config.yaml
arch: "tc_resnet"
model: "sound classifier"
dataset: "acted Russian speech (Dusha)"
train_examples: 26041
time_shift_ms: 100
input: "waveform_16khz"
targets: ["emotion"]
num_classes: 4
norm: "batchnorm"
activation: "relu"
channel_attention: "eca"
drop_path: 0.1
depths: [5, 5, 5]
kernel_size: 9
wave_channels: 96
wave_strides: [5, 4, 4, 2]
widths: [192, 288, 432]
mixing: "mixup"
label_smoothing: 0.1
loss: "cross_entropy"
init: "torch_default"
residual_init: "none"
optimizer: "soap"
beta2: 0.95
lr: 0.001
beta1: 0.95
shampoo_beta: 0.95
eps: 1e-08
precondition_frequency: 50
max_precond_dim: 512
merge_dims: true
one_sided: false
adamw_lr_other_params: 0.0018
steps: 7300
batch_size: 64
epochs: 17.9
lr_schedule: "cosine"
final_lr_fraction: 0.01
warmup_steps: 360
weight_decay: 0.4
adamw_weight_decay_other_params: 0.01
Rows from block 12 of a small sound classifier, named by matrix and row number. Rows with one number belong to one channel. Each number is 128 + 32 x the weight over its row's rms, rounded and kept within 0 to 255. All counts start at 0.
After each channel's rows are labels from the 100 clips, of 14976, where the channel reaches its highest value: "top examples" is what is common among them. Only what is clearly more common there than usual is listed. The data: acted Russian speech (Dusha). In brackets: how many of the 100, against the usual share in percent.
# convs0: first width-9 conv (model.blocks.12.convs.0.weight, 432x432x9, each kernel summed), inputs 216-323
# convs1: second width-9 conv (model.blocks.12.convs.1.weight, 432x432x9, transposed, each kernel summed), outputs 216-323

convs0.283 [119 126  72 173  90 124 116 133 122 142 119 157 146  90 133 148  96 100 168 119 143  84  76  71 140 146  97 118 103 165 139 114 103  63 143 150 132 150 114 124 129 128 136  72 149 146 169 146 162 132  93  89 101  88 143 150 193 140  83  58  92 109 101 161 154 177 149 133 131 133 150 119 115 160 155 124  84 147 129 122  87 133 128  88  52 178 114 111 136  94  81 114  97  90 144 101  95 153 127 106  82 122  99 127 114 112 133 137]
convs1.283 [137 143 149 100  57 145 133 141 111 161 122 132 107 126 103 151 150 107 142 162 146 134 140 137  75 167 160 114 130 135 120 129 148 180  88 143  78 110  88 118 102 145 117 186  81 133 134 129 106 136 149 122 105 150  74 137 105 171 145 120  87 114 109 167 132 143 140 194 167 128 131 101 174 168 152 129 112 140  98 154 133 125 119  99 147 133 184  89 135 125  55 137 112 146 123  20  51 145 103  51 102 150 131 159  65  99 133  43]
top examples: emotion: neutral (97 vs 35.9)

convs0.264 [152 113 144 149 152 129  91 105 108 161  75 118  83 122  81 129 163  91 248 109 103 152  78 201 118 118  92 146 151 139 123 154 102 132  95 196 106 127 159 151 117 119 109 130 144 101  76 102 131 190 142  76  97  57 142 146 141 115 169 110 127 101  62 127 120 182 106  88 138 121 148 133 166 137 107 170 136 163  93 181 113 165 115  74 132  96 136 132 112  85 145  63 131 123  89 122 130 118 128 110 105 162 117 120 119 145  97 145]
convs1.264 [ 53 155 117  87  99  84 104 104  89 155 161 176 136 111  84 143 115 149 190 132 115 110 138  84  95 139 156  80 120  81  87 125 115 119 114 111  98 138 122 126 204 123 113 128 164 143 134 129  99 103 103 112 147 183 150 128  98 132  88 105 137 141  79 131  92 152 144 164 114 173 110 132 133 114 147 134 123  95 120  74 114 157 144 120 112 159  55 116  81 158 161 126 108  87 101 127 112  78 123 170 124 124 108 115  60 100  96 114]
top examples: emotion: positive (96 vs 18.4)

convs0.336 [142  92 131 134 127  97 138 106 112 154 131 130 141  60 109 125 108 139 146 128  83 123 105 124 150 149 162  94 102  89 157 145 119  95 142 186 181 106 121 143 119 168 159 153  68 130 163 166  71 144 146 141 110 142 175 124  84 122  86 149 111 111 120 125 153 134  87  91 128 100  86 121 114 103 104 116 103 106 155 169  79  62 108 181 197 212 198 135 178  97 107 174 156 116 155  71 175 108 106 134  99 140 158 154 185 127 137 142]
convs1.336 [138  90  98  74 101 123 131 103 126  63  89  98 134 131 110 101  93 154 103  93 139 111 141 136 174 101 113 142 143 110 131 142 123 133  50 110  32 149 116 138  67 114 142  82 154 123 159 102 231 109  84 129 240  88 125 101 127 169 161 116 130 168 131  89  70 117 157 164 111 112 176 159 124 127 143 152  95 111 160 207  95 163 115  89  96 146  96 124 121 137 130 120 144 115 141 128 136 106 145 133 119 137 157 153 150 120 173 172]
top examples: emotion: positive (96 vs 18.4)

convs0.94 [139  89 134  95 152 112 140  91 115 142 149 112 139 176 138 120 127 138 143 154 135 160 160  74  94 119 113 193  82 194 106 118 123 161 179 172  69 213 158 135 128 167 129 141 118 138  96  90  89 149 152 126  67  43  95 118 196 132 133 118 114 173 162  95 156 155 190  86  92 140  83  97 159 150 149  87 109 129 133 200  85 158 134  86 121 104 130 157 139  95 122 111  47 105  65 154  86 164 102 130 153 125  76 151 161  97 161 143]
convs1.94 [ 86 105 173 132 136 103 127 105 105  90 118 165 158 111 118  85 157  95 148 117 130  54 129 152  99  86 116 127 205  90 159 120 123 160 117 111 160 118 140 116 143  93 122 160 136 113 103 116 112 125 118 147  87 189 178 195 163 149 172 131 102  92 135  63 115  98  30 139 106  71 121  98 123 142 130 155 132 131 133  52 140 133 135 153 116 125 156 139 188 152  53 158 129 113 118  77  98 141  26  34 157 143 149 127 132 129 118 128]
top examples: emotion: neutral (98 vs 35.9)

convs0.74 [133  87 147 161 144 117 141 118 138 168  91 151 108  56 141 110  80 109 170 157 126 140 130 113 170  88 146  80 123 102 114  90 157  82 150  41 126 164 101 170 138 134 131 130 134 178 109 144  96 145 134  93 155  98  77 156 146  89 144 101 169 228  92  86 211 101 139 122 179 131 139 106 156 140 131 123 130  83 177 164 129 110 106 111 158 163 104 129 216 179 171 145 147 145 122 102 126 116  68 150 136 107 130 112 107 144 114 143]
convs1.74 [ 97 126 136 137 177 131 134 119 126 153 149 142 107 175  83 126 185 104  83 117  75 129 136 108 114  86 143 166  71 104 180 142 147 129 140 126 132 132 183  63  78  88 108 170 103 115  91  90 105 118  92 144 125 110 157 144 171  83 146  71  89 144 157 127 156 138 142 141 103 117 111  69 138 161 160  90 121 154 120 112 148 103 131 184 101 206 175 134 144 126 133 148  72 121 133 168 172 104 128 104 148 135  83 124 117 111  88 135]
top examples: emotion: sad (62 vs 26.9)

convs0.344 [117 170 131 160 140 113  82 155 218 112 182 148 155 108 148 124  61 136 119 169 196 127 131 123 108 218 142 146 108 117 153 121 143 114 109 192 162 123  47 112 151 109 145 118 125 104 130 190  86 130  89 209 134 159 221  83  71 135 105 111 154 105  90  74 155 163 105 141 126  62 168 190 129  82 121 142 122 141 135 136  87  49 100 148 104 143  81 128 107 157  59 168 139  87 170 122 144 106 130 157  98 108 140 139 150 198 114 144]
convs1.344 [ 53 149 129  70 127 118 107 116 119  52 129  82 135 130  88  94 156  90 102 157 103 150 157 134 114 157 134 102 187  37 119 147  53 137 114  88 170 114 123 158 155  77 121 174 134 148 108 108 115 130 106  82 119 132  78 128 199 108 108  78  60 100 126 150  89  97 115 173 109 104  78 118 128 100 100 115 131 134 107 160 103 144  71 100 132  29 105 127 135  93 163 153  93 127  72 118  61 120  97 143 142 100 116 136  84  69  97 190]
top examples: emotion: positive (98 vs 18.4)

convs0.52 [ 79 139 185 196 138 133 183 132 137 156 162 158 104 135 164 139 182 137  79 156 126 103  83 102  89 147 100  95 121 168 143 205 146 155 124 156 166 130  98 176 142 131 138 122 168 161 145 198  89 167  75 139 114 152 148 100 133 125 136  86 147 137  94 160 151 175 179 120 102 136 121 187 141 149 113 107 195  80 118 149 119 158 112 179  99 165 145 145 194  84  86 134  78 167 177 207 175 128 160 117 138 165 132 114 139 136 128 144]
convs1.52 [130 120  97 146 155 117 131 129 123 141 143 114 159 102 128  92  96 123 143  92 172 105 118  98 142 121 102 153  99 123 142  67 138 150 142 112  88 138 147 164 116  97 113 111 124  94 117 149 237  93 159  47 117  83  98  91  99 116  63  81 152 116 130 110  90  92 147 136 106 107 145  79  94 127 148  99 135 139 130  82 100 121 143 121 153 109 154  74 163 148  97 111 115  99 128 115 154 152  95 123 104 118 160 166 141 119 100 122]
top examples: emotion: positive (94 vs 18.4)

convs0.250 [ 85 139 165  98 137 150 144 134 100 216 132  51 101 146 123 108  76 137 100 107 152 104 113 120 138 100 143 152 185 132 111  95 120 138 196 202  91  98 130 141 134 129 119 153 142 143 124 125 138 121 209 135  84  92 128 116 118 155 108  61  95 158 173  37 129 112 215 135 161  66 151 146 163 129 178 123 146 146 130 142 131 119  84 113 188 183 123 101 183 121 159 113 114 183 140  84  99 134 150 136 153 103  80 114 109 124 160 125]
convs1.250 [123 143 101 144 127 137 129 130 135  92 104 175 104 132  42 150 132 110 157 131 127 157 123  84 158  96 128 114 118 162 120 156 123  99 176 110 137 115 133 149 104 149 133 135  95 140 137 131 110 186 106 131 121  97 166 132 147  78 174  71 158 140  82 128 112 152 108 124 171  92  99 114 145 136 119 129 131 172 126 135 122 191 106 108 140  97 105  89 107 115 158  69 141 150 150 174 157  95 170 117 165 110  75  94 149 114  54 162]
top examples: emotion: angry (98 vs 18.8)

convs0.135 [133 137 114 165  71 128 121  83 130  99 128 167  86 135 120 135 133 134 133 128 135  91 143 100 211 249 105 173  99 144 110 103  89 182 176 125 143 113  51 113 124 112 143 147  76  54  84 139 136 119  80 154 115  96 132 160 171 162 128 154 116 135 113 157 115  70  95 110 116 108 148 120 131 156  95 135 135  98 140 122 138 140 209 113 129 162  86  97  51 140  64 178 157 115 127 108 184 129  96 141 131 143 135 146  98 140 122  92]
convs1.135 [171 109 144 115 111 168 137 136 102 130 144 103 117 156  48 154 137 116 118 152 128 154 123 171  89 138 109 154 186 106 122 137 167 186 152 110 109 152 167  57 110 124 153 162 104 137 130 106 101 104 184 124  89 117 124 109  26  79 105 200  99 149 150 130 172 133 157 112 103  83 136 124  99 103 147 126 139 178 124 147 135 178  71 159  84 144 155 113 140 108 147 102 111 152 165 128 138 123 153 133  90 167 154 142 109 122 106 142]
top examples: emotion: sad (56 vs 26.9)

convs0.38 [ 83 115  98 117 103 107  94  89 109  94 111 162  95 112 100 141  85 173 139 121 112 193 129 116  77 175 116  74  62 127 112 139 156 164 156 198 124  78 143 183 135 142 148 142 152  49 138 130 106 106 133  97 107  84 146 148 153 195 136 133 129 197  95 149 152 125  53  56 156 123 100 238 110  61 105 116 105 132 143 177  60  93 166 160 126 113 135 129 146 131 142 166 118 112 130 136  72  86 104 169 163 101 100  97 144  80  81 172]
convs1.38 [164  89  95  90 121 186 108 164 142 144 117  77 139 107  74 167 155  90 122 128 183  73 127 148  89 146 191  96 180 156 174  78  89 139 118 128 149 164 137 112 146 103 104 108 109 133 162 112 102 163 106 100 192 130  69 197 170  98 160 120 140  68 147 105 165  90 202 141  71 118 132 126 139 148 107 119 185 120  96 118 118  66  91 137 135  82 135  55  96 124 120  63  83 155 119  94 112 180 112 114 125 154 138 155 167 174 139 109]
top examples: emotion: positive (94 vs 18.4)

convs0.347 [151 152 135  67 141 163 151 136 166 159 127 172 176 105  88 141 108 110 124 172 160 121 114 126 110 126 144 160 143 186 101 132 189 130 172 191 127 164 141 122 137 141 134  60 149 139 134 148  98 117  87  83  99 179 137 134 128 113 116 111 147 121 130 105 147 131 140 167 143 118 138 132 118 135  93 139 125 154 110 159  83 153 113 139  94 138  87 144  90 114 173 123 156 120 127 122 198 120 167 103 133 156 167 121 120  74  70 154]
convs1.347 [154 117 119 205 122 135 136 171 125 101 146 137 116  72  74 140 156 121 142  61 114 143 144 153 105 111  97  89 143 111 129 103 164  95 108 109 124  83  75 192 145 107 148 164 159  95  79 142  70 121 172 174 136  55 129 105 109 110 103 105 118 131  42 104 140 121 196  80  62 178 111 180 120 100  86 105 144 102 128 136 129 143 136 150 119 102 106 127  54 108 122 103  81 110  99 163  94 129 137 150  62 160 125 157 155  97  98 111]
top examples: emotion: positive (97 vs 18.4)

convs0.331 [159  62 124 139  92 126 154 150 160 175  86 132 101 106 133 116 153 115 128 156  90 103 135 117 154 116 166 111 157 105  94 132 140 220 132 112 105 103 165  97 120 121  97 100  76  71  99 109 122 151 197 113 121  61 123  92 145 121 136 160  85 113 131 164 105 122  65 138 130 141 140 186 129 126 155 106 134 138  99 129 131 120 145  94 133 146 101 136 162 153 193 180 102 168 118 131 125 165 188 119  91 108  93 150 147 140 108 120]
convs1.331 [153 111 154 151 149 153 111 112 146 134 175 131  98 161 148 200 155 169 133 133  83  51  53  58  90 140 108 149 138 116 128 106 104 102 108  71  80 163 134 143  97 112 126 135 130 129  88 145  91 127 106 129  82 167 140 113 129 170 115  70 135  81 144 131 121 170 121 174 165 106 116 142 120 103 118 166  98 127 132 117 107 109 177 157 129 100 124 116  73 121 159 142 147 127  98 149 133  72 117 134 118 155  59 110 105 122 131 100]
top examples: emotion: sad (70 vs 26.9)

convs0.81 [106 116 182 136 154 130 126 160 125 134 152 148 104 190 127 180 121  68 124 125 135 155 105 183 100 146  91 122 136 153 133 123 116 142  80 146 135 140 149  95 121 118 136 155 183 146 122 130  54 117 178  52 194  76 120 146 107 159 149 160 128 197 170 128 115 147 207 135 191  80 151 126 109 149 101 214 114 122  93  97 128 118 136 125 123 153  93  91 102 142 127 142 122 116 137 115 151 176 136 110 127 127 109 116 119 154 141 105]
convs1.81 [127 156 148 147 135 157 138 118  91 154 138 107 134 109 180 105  87 135  76 146  83 114 103 167 130  95 146  92 103 118 133 136  72 125  99 144 191 111 131 188  98 137 109 113 187 106 132 170 114 144 115 161 130 142 147 114 157 127 161 193 135 157 191 182  52 148 135 146  81 177  64 156 114 154 125 151 134 141 113 113 114 120 135 117 127 159  90 128 146 137 107  60 122 159 109 134 103 216  95  85 117 110 141  89 145 151 154 119]
top examples: emotion: positive (89 vs 18.4)

convs0.267 [ 79 147 133 167 143 131 151 151 124 135 169 134 110 162 140 107  89 103  65 132 107 138 162 143  85 171 170 132  89 136 148 125 143 174 179 104 107 137 104 123 137 116 115 117 100 166 133 136  97 118  50 176 122  91  91 183  76 121 109 106  98 176 137 134 102  99  73  65 119 104  75  91  98 102 138  83 150 149 127  54 146 114 156  78 133 134 137  95 120 129 151 127 122  85 116 120 149 174 195 162 126 146 127 144 103 104 150 135]
convs1.267 [ 80  99 136 123 140  79 150  82  85 167 124 136 122 107  60 111 150 111 154 152  79  97 164 117 141 159  71  84 134 136 164 166  77 103  46  75 120 100 130 124 154  69 104 122 161  88  80 132 152  93 131 173  78  87 126 151  93  60 129 127 128  63 137 123 112 131 150 136 101 111  95 140 112 182 150  36  93  82 139 134 129 128 122 136 255 146  98 129 131 114  69 108 100 115  84 105 116  62 109 106 111 141 109 131 185 137  96 119]
top examples: emotion: sad (77 vs 26.9)

convs0.208 [125 120 125 106 161 120 124 147 113 137 124 138 158 129 202  93  92 103 108 188 141  89 132 120 109 148 138 138 178 100 137  79 161 123 135  66 101 141 143 141  90 145 103  82 165 189 180  96 134 169 109 103  82  61  34 153 161 111 144  97 111 126 114 176  82  97 126 176 168 132  95 156 148  90  84 116 151 115 108 126 134  86 167 111  72 148 107 126 132  77 103 109  31 176 121 126 155 161 107 151  84 105 106  88  92  77 171  96]
convs1.208 [175 110 136 157  74 114 122 183 109 115 156 148  83 125 136 189 137  47 158 160 103 128 108 125 138 124 131 150  86 144 146 169  53 152 157 147 151 151 121 203 121   4  96 107 125 194 117 140 111  96 128 117  81 175 218 174 146 137  76  98 114 132 153 127  40 145 168 160 151 126 154 151 120 126 130 155 132 143 134 111 178 204  82 176  88  42 135 148  94 204  81 138 164 126 122 140  86  98 145 104 108 160 122  94 101 118 102 125]
top examples: emotion: sad (82 vs 26.9)

convs0.206 [ 85 127 128 101  98 134 125 140 140 115 135 123 181 106 159 161  90 144 119 105 175  97 160 169 165 127 162 178 168 114 162 111 108 111 105 133 136 143 149 123 148 124  43 138 167 137 144 156 104 137 119 150 125 110 170 154 182 156 214 124 156 102 130 110 132  98 127 114 164 108 104 116 106 171 129  95 134 146 154 121  84 101  95 191 179 182 135 148 106 110  98  75  97 168 152 157 104 172 123 137 116 138 144  95 105 122  52 134]
convs1.206 [148  71 161 105 166 134 124 143 117  51 153  93  50 150 108  98 137  30 137 160 115 123 180  93 144  65 103 105 156  95 112 129 137 156 184 193 103 133 176 132 109  91 124 118 179 144 128 162 127 109 175 122 108 176 186 182 188  75  52 103 145  69 123 186 117 106 141 174 144  89 151 112 144 130 109 182 131 106 127 140 160  83 148  81  86  86 116 123 133 122  74  86 132  98 108 101 160 177 217 132  70 105 172 137 122  94 162 117]
top examples: emotion: positive (96 vs 18.4)

convs0.231 [115 112 114 143 114 133 134 151 146 151 109  43 153 136 138 140 201 129 170 148 167  60 130 124 140  76 141 107 192  97 133 161 131 179 105 143 130 137  99  66 167 107  96 126 109 133  93 147  98 112  93 110  84 135  57 111 111  80 105 167 122 116  45 128 114  73 102 157  72 101 145  89 140 100 184 198 160 147 119 143 128  79 136 123 105 142  98  98 163 154 139 162 164 133 124  86 114 122 119 158  66 137 102 140 117 181 116 173]
convs1.231 [162 162 135 174 123 157 120  96 146 130 120 135 133 131 128  72 132 128 133 103 154 148  55 158  82  78 111 127 120 127 153 129  74 123 142 164 139 105 124 113 181 158 168 144 119 113 168 153 127 111 170 155 120 149 133 123 127 182 144 159  46  88 247 122 136 155 123 103 135 150 119 157 150 161 150  93 130 124 129  64 150 163 117 137 201 127 163 126 143 113 172 135 103  83 163 133 101 122 139 109 150 127 139 135 140 126 189 105]
top examples: emotion: neutral (98 vs 35.9)

convs0.263 [115 124 118 145 153 169  99 106  66 128 133 127 140 124  86 158 128 130  81 165 139 110 163 125 130 144 135 125 134 132 100 150 127 148 165  97 106 133 129 124 136 106  83 111 140 131  95 111 140 114 134  95 128 119 129 138 100 201 147 145 145 144 108 105 146 139 126 173 204 122 108 198 106 116 119 150  97 118 107 127 135  41  85 104 140 132  96 159 184 181 148 139 170 101 126 168 104 112 148 189 189  91 117 132  90 108 112  88]
convs1.263 [ 94 156 133 134 121 174 175 105 140 114 168  91  96 181 130 154 139 166 152 106 145 126 109 203 111 148 186 118 101 135 137  98  88 194 180 152  92 128 148 133 158 126 131 190  59 156  35 145 168 144 199 195 174 128  97 118 101 123  88 173 118 110 127 164 193 134 119  13 130 219  57 146 132 125 156 126  82  98 107 125 150 159 135 142 174 153  91 102 144 135 177 144 150  81 134  95 120 153 165 130 146 144 102 157 209 142 116 127]
top examples: emotion: angry (100 vs 18.8)

convs0.181 [154  61  99 147  83 123 153  96 149 100 112 139 125 150  99 123 117  96 147  66 123 101 109 146 145 136  31 187  68 139 159 167 133 102  80 138 106 113 141 122 135 130 120 115 126 145 130 164 114 133 107  92 139 135 130  98 159 134 121 108 202 129 153 167  83 101 155 118 169  90 159 119  99 180 102 157 163 146 136 155 137 132 128 132 101 134 138 172 168 140 111  77 115 112 138 144 156 113 115 171  82 129 154 111 125 149 179  95]
convs1.181 [123 136 133 124 112  65  92 141 107 118 111 106 156 171 148 115 144 183  98  41  86  84 113 157  72 134 162 164 147 137 151  77 126 141 165 171 119 126 105 109 118 148 121  82 106 136  82 150 120 128 106  97  91 173 131 123 149  65 113 115 123 180 120 159 133 161 137 104 124 143  85 150 127 138 129  93 102  88 145  78 149  80  86 153 123  87 125  74 137 183 123 175 153 121 139 102 129 150 119  73  97  61 136 124 120  57 165 153]
top examples: emotion: positive (98 vs 18.4)

convs0.115 [148 125  86 107 155 158 149 122  84  56 137 120 152 109 135 152 147 137 127 113  98 108 104  55 162 164 102 150  59 125 118 124  96 171 175  84  75 133 106  66 104 127  78 189 122 114 113 122  80  92 155 124 108 167  51 114  99 135 116 112  94 243  86 161 145 131 107  93  78 103 135  89 136 123 104 122  93 144 116 183 132  98 114 139 159 148 108 127 131 130 164 102 154 178 107 116  76 138 139 106 137  80 125 157 135  80 180 153]
convs1.115 [171 163 144 174 138 174 132 120 132 180  90 104 116 164  89 127 150 122 101  83 130 156 159 142 127  98 165 115 120 149 151 150  95 137 119 155  89  96 155 127 156 123 140 132  92 116 136 144 112 122  92 143 221  95 169 130 135 117 172 129 179 146 145  80 148 181  82 152 165 143 114 189 129  96 140 163 125  64 160 125 183 121 104 115  81 129 145 180 106  61 111  85 163 123 135  62 141 121 174 163 115 190  95 139 119 127 146 121]
top examples: emotion: sad (58 vs 26.9)

convs0.31 [104 128 177 153 140 177 133 117 109 140 134 104 173  47 122 114 138 154 167 131 120 132 110 114 146 144 117 143 110 117 153 171 116  59 119 147 149 142 149 158 130 110 173 119  80 162 109 143 147 143 127 114 131 103 137 160 164  81 119 135 141 147 144 160 132 135 116  93 122 105 131 134 157 120 146 166  97 127 133 132 138 166 139 146 188 178  51 176 132 131 100 133 127 153 105 155  96  91 137 118 113  96 136 125 133 137 126 109]
convs1.31 [122 121 124 147 112 146 107 131 157 115 168 128 147 160 130 191 168  79 188 149  98 144 124 110 130 169 167 128 171 192 185 154  76  72 112 135 119 123 113  79 113 107 116 102 117 139 122 139 156 116 162 132 116 130  92 162 153 112 167 152 187 112 105 133 111 115  91 117 127 113  82 114 114 121 108 142 142 105 136  91 180 123  51 127 114 158 179 112 134 167  91 129 136  91 131 106 129 103  89 174 107 149 131 142 117  85 162 126]
top examples: emotion: sad (82 vs 26.9)

convs0.197 [111 143 126  94 118 114 163 104 144  67 170  73 174 118 130 100 149 128 127 166 154 160  95 187 152 133 147 121 194 142 184  63 151 184 121 164 154 117 120 254 168 105 100 159 130 155 183 160 118 161 119 101 112 114 180 117 163 191 189 155 172 140 151  87 125 101 175 110 143 140 149 140 102 122 135 146 124 117 124 103 141  62 132 207  50 108  84 142 141 173 145 148 129 100 121 106 148 100 160 105  94 121 120 116 107 164 157 122]
convs1.197 [115  82 153 126 162 125 122 151 149 141 171 157 137 133  87 148 151 133 115 111 154  85 125 148  81  68 121 132 134 147 121 149 118 106  97 121 117 169  91 104 155 124 137 177  90 147  49 151  90 136 160 180 136 172 176 159  65  46 158 153 155 142 168 144 152 162 186 113 159 177 136 130 154 130 156  65 154 143 131 194 129 101 162 149 135 153 147 127 140 100 152 128 128 124 160 100 100 177 123 126 147 125 115 136 128 114 115 137]
top examples: emotion: positive (98 vs 18.4)

convs0.280 [128 157  98 141 119 130 172 144 135  72 137 137 110 127  59 146 130 157 172 125 166 133 151 189  97  85 134 151 115 123 175 134 179 131 148 151 158 111 148 133 168 124  91 120 143  72 138 180 134 146 137 179 106 158 156 124 178 176 128 117 131 168 143 130 142 147 110  77 135 177 134 161 129 142 145 139 138 138 126  92  95 113  99 197 125 140  88 127 101 182 162 142 127 120 152 182 156 146 144 157 185 103 103 103 159 177 169 113]
convs1.280 [137 154 147 138 129  59 127 132  64 158 105 139 130 107 161 123 143 129 189 146 143 102  95 152 100 146  98 120  67  95 119 150 110 120 106 124 135 109 135 111 143 176  96 112 168  80 180  60 184 122 142 151 150  74  86 112 163 161 100 155 138  90 176 134 167  92 137  52  63 104  98 129 123 137 170 221 107  96  98  95 100 184 184 143 118 105 186  94 105  92 101  94 146 122 138 144 135 110 130 191 137 165 149 118  97 118 145 142]
top examples: emotion: positive (97 vs 18.4)

convs0.417 [135 134 118 175 135 171  93 137 164 120 117  68 164  74 140  61  89 105 138  57  74  91 170 152 137 123 162 101 125 118 132  88 127 174  98 119 122  99  63 134 124 131  68 155 119  91 105 101 162 106 173 136  80 111 168 188 159 167 149 136 123 178 102 114 102 120 140 152 162 106 144  83  92 132 197 118 120 122 116 150  83 127 145  94  86  84 117  88 178  99 127 119 139 119  94 114  72 153 118 105 126 136 160 103 105 104 149 109]
convs1.417 [192  97 114 121 119 169 155 133  82  95 142 159 175 126 104 112 158 143 128 124 109 127 147 174 155 105 146 136 153 134 131 133 120 176 108 130 102 102 104 123 132 103 125 118 135 119 228 134 147 159 165 138 123 197 111 185  82 108 117 136 141 137 165 117 170 113  83  94 107 239 128 108 150 122 119  90 159 123 136  99 177 181 135  95 149 179 149 170 127 121 123 160 117 113 136  97 137 135 143 181 151 133 136 151 146 111 119 109]
top examples: emotion: sad (76 vs 26.9)