config.toml
arch = "tc_resnet"
dataset = "acted Russian speech (Dusha)"
mixing = "mixup"
loss = "cross_entropy"
shampoo_beta = 0.95
one_sided = false
final_lr_fraction = 0.01
Rows from block 9 of a small sound classifier, named by matrix and row number. Rows with one number belong to one channel. Each number is 200 + 30 x the weight over its row's rms, rounded and kept within 0 to 999. All counts start at 0.
Before each channel's rows are labels from the 100 clips, of 14976, where the channel reaches its highest value: "strongest on" is what is common among them. Only what is clearly more common there than usual is listed. The data: acted Russian speech (Dusha).
# convs0: first width-9 conv (model.blocks.9.convs.0.weight, 288x288x9, each kernel summed), inputs 252-287
# convs1: second width-9 conv (model.blocks.9.convs.1.weight, 288x288x9, transposed, each kernel summed), outputs 252-287

strongest on: emotion: positive
convs0.152,206,199,188,133,190,195,205,194,160,247,170,162,152,178,179,183,213,158,218,241,199,192,180,167,160,201,256,214,235,215,195,200,178,186,170,196
convs1.152,209,225,157,216,198,200,210,168,193,189,243,157,181,216,238,241,207,243,161,178,172,192,230,244,210,254,182,163,188,209,223,178,157,168,174,198

strongest on: emotion: positive
convs0.7,199,209,164,176,203,215,183,232,205,188,124,152,176,223,198,230,175,200,216,171,168,210,176,197,165,141,217,285,224,224,192,210,219,221,146,184
convs1.7,218,219,214,139,199,233,186,202,250,228,255,202,236,200,262,173,180,198,264,210,161,242,190,164,190,243,243,189,156,155,197,195,194,218,240,259

strongest on: emotion: positive
convs0.237,242,161,194,203,162,235,167,208,183,218,194,186,200,192,162,215,174,244,209,200,213,217,189,233,223,182,178,165,224,237,179,202,242,257,175,195
convs1.237,245,226,180,216,194,207,158,237,193,217,182,224,181,212,147,213,223,193,214,238,187,197,206,226,132,226,202,203,232,140,183,180,174,222,193,178

strongest on: emotion: positive
convs0.268,200,230,185,196,174,185,190,190,193,244,200,176,209,193,147,214,188,170,155,229,155,186,182,229,198,210,168,233,206,211,207,237,229,199,214,238
convs1.268,181,166,217,192,199,227,135,167,211,174,286,203,250,226,180,176,234,254,216,251,246,206,179,174,267,279,207,219,251,190,230,202,215,247,200,202

strongest on: emotion: positive
convs0.215,165,181,196,213,187,188,247,164,205,192,208,179,148,215,240,149,188,221,172,222,174,245,229,163,161,249,267,163,218,215,217,163,219,242,212,197
convs1.215,251,191,119,234,179,201,155,178,222,208,195,222,212,220,204,210,165,186,203,222,163,188,241,218,204,179,196,175,176,199,240,194,181,171,193,157

strongest on: emotion: angry
convs0.192,214,160,177,218,216,234,180,162,117,215,224,198,198,208,237,176,243,225,198,249,108,214,186,218,222,214,177,229,173,236,251,253,207,152,229,193
convs1.192,218,220,223,162,186,253,163,162,213,200,262,184,167,188,215,172,256,175,175,207,225,245,173,211,158,166,238,163,207,233,207,170,183,181,239,183

strongest on: emotion: angry; emotion: positive
convs0.225,215,212,265,203,233,168,139,235,142,224,169,229,209,178,231,184,174,155,197,205,234,196,182,169,166,217,136,198,232,226,243,203,197,178,180,202
convs1.225,233,149,174,224,232,165,245,226,178,197,192,207,184,146,203,197,209,213,223,259,181,207,183,182,216,199,200,210,229,190,210,202,198,218,242,226

strongest on: emotion: angry
convs0.61,181,142,159,193,201,218,174,226,202,227,166,229,229,285,159,156,174,212,205,163,199,224,207,190,192,120,187,131,223,176,235,188,175,219,185,205
convs1.61,285,157,227,208,187,214,165,227,177,224,203,208,142,191,199,155,144,255,275,189,237,186,194,204,239,149,237,202,172,239,166,259,250,259,130,205

strongest on: emotion: positive
convs0.158,220,224,228,257,282,197,261,243,224,217,206,78,153,182,233,272,232,228,182,160,179,249,226,208,189,189,225,190,193,213,192,199,176,215,155,163
convs1.158,209,192,191,239,258,121,219,177,132,234,251,252,221,208,199,178,177,165,218,187,205,278,186,241,209,247,239,186,244,246,216,159,180,200,162,178

strongest on: emotion: angry
convs0.283,257,166,162,204,201,171,182,213,141,223,153,177,161,210,208,197,201,197,183,236,278,161,187,216,170,183,188,229,205,228,217,233,203,185,219,197
convs1.283,162,167,190,187,187,224,210,228,219,141,196,222,163,134,188,165,163,210,196,187,268,212,161,200,187,159,191,199,193,173,125,219,213,199,214,219

strongest on: emotion: positive
convs0.151,193,173,175,209,250,142,173,221,204,220,220,193,221,254,229,169,234,162,246,142,259,208,224,169,152,226,224,252,218,217,165,178,218,163,231,234
convs1.151,181,185,232,166,242,181,178,207,219,176,219,177,200,208,207,240,194,203,226,156,192,216,170,226,204,215,204,219,182,257,188,230,160,171,235,185

strongest on: emotion: angry
convs0.56,237,217,205,143,210,177,204,267,203,212,224,221,246,152,161,162,222,218,223,170,156,196,166,216,212,170,175,214,162,208,204,169,226,162,221,182
convs1.56,179,211,219,177,217,172,195,254,215,196,190,203,196,208,217,253,258,170,191,225,219,200,188,260,185,169,236,201,197,186,203,253,223,224,209,183

strongest on: emotion: positive
convs0.253,198,197,130,200,234,184,162,204,186,233,179,203,174,193,199,216,158,170,189,160,185,138,200,171,214,165,239,147,149,188,249,178,188,239,215,208
convs1.253,202,213,222,270,187,188,218,195,186,209,221,190,198,236,207,243,166,226,187,173,235,186,168,169,185,245,161,154,148,233,254,168,181,193,165,238

strongest on: emotion: angry
convs0.233,232,179,180,262,222,213,175,210,160,170,225,163,247,224,184,156,224,244,202,204,157,164,174,229,181,296,179,221,205,224,195,187,224,181,165,166
convs1.233,226,144,206,236,207,239,214,223,239,187,188,144,179,207,220,194,172,192,191,109,246,179,168,200,180,176,257,242,219,215,156,182,164,173,180,249

strongest on: emotion: angry
convs0.42,239,209,160,165,196,189,183,204,180,210,187,269,254,320,164,188,314,172,206,262,173,194,205,180,187,129,161,198,220,219,187,196,145,170,171,208
convs1.42,295,214,195,179,218,292,116,124,229,140,164,209,198,201,209,216,174,220,283,132,183,185,204,193,206,216,186,191,188,196,140,214,155,190,169,211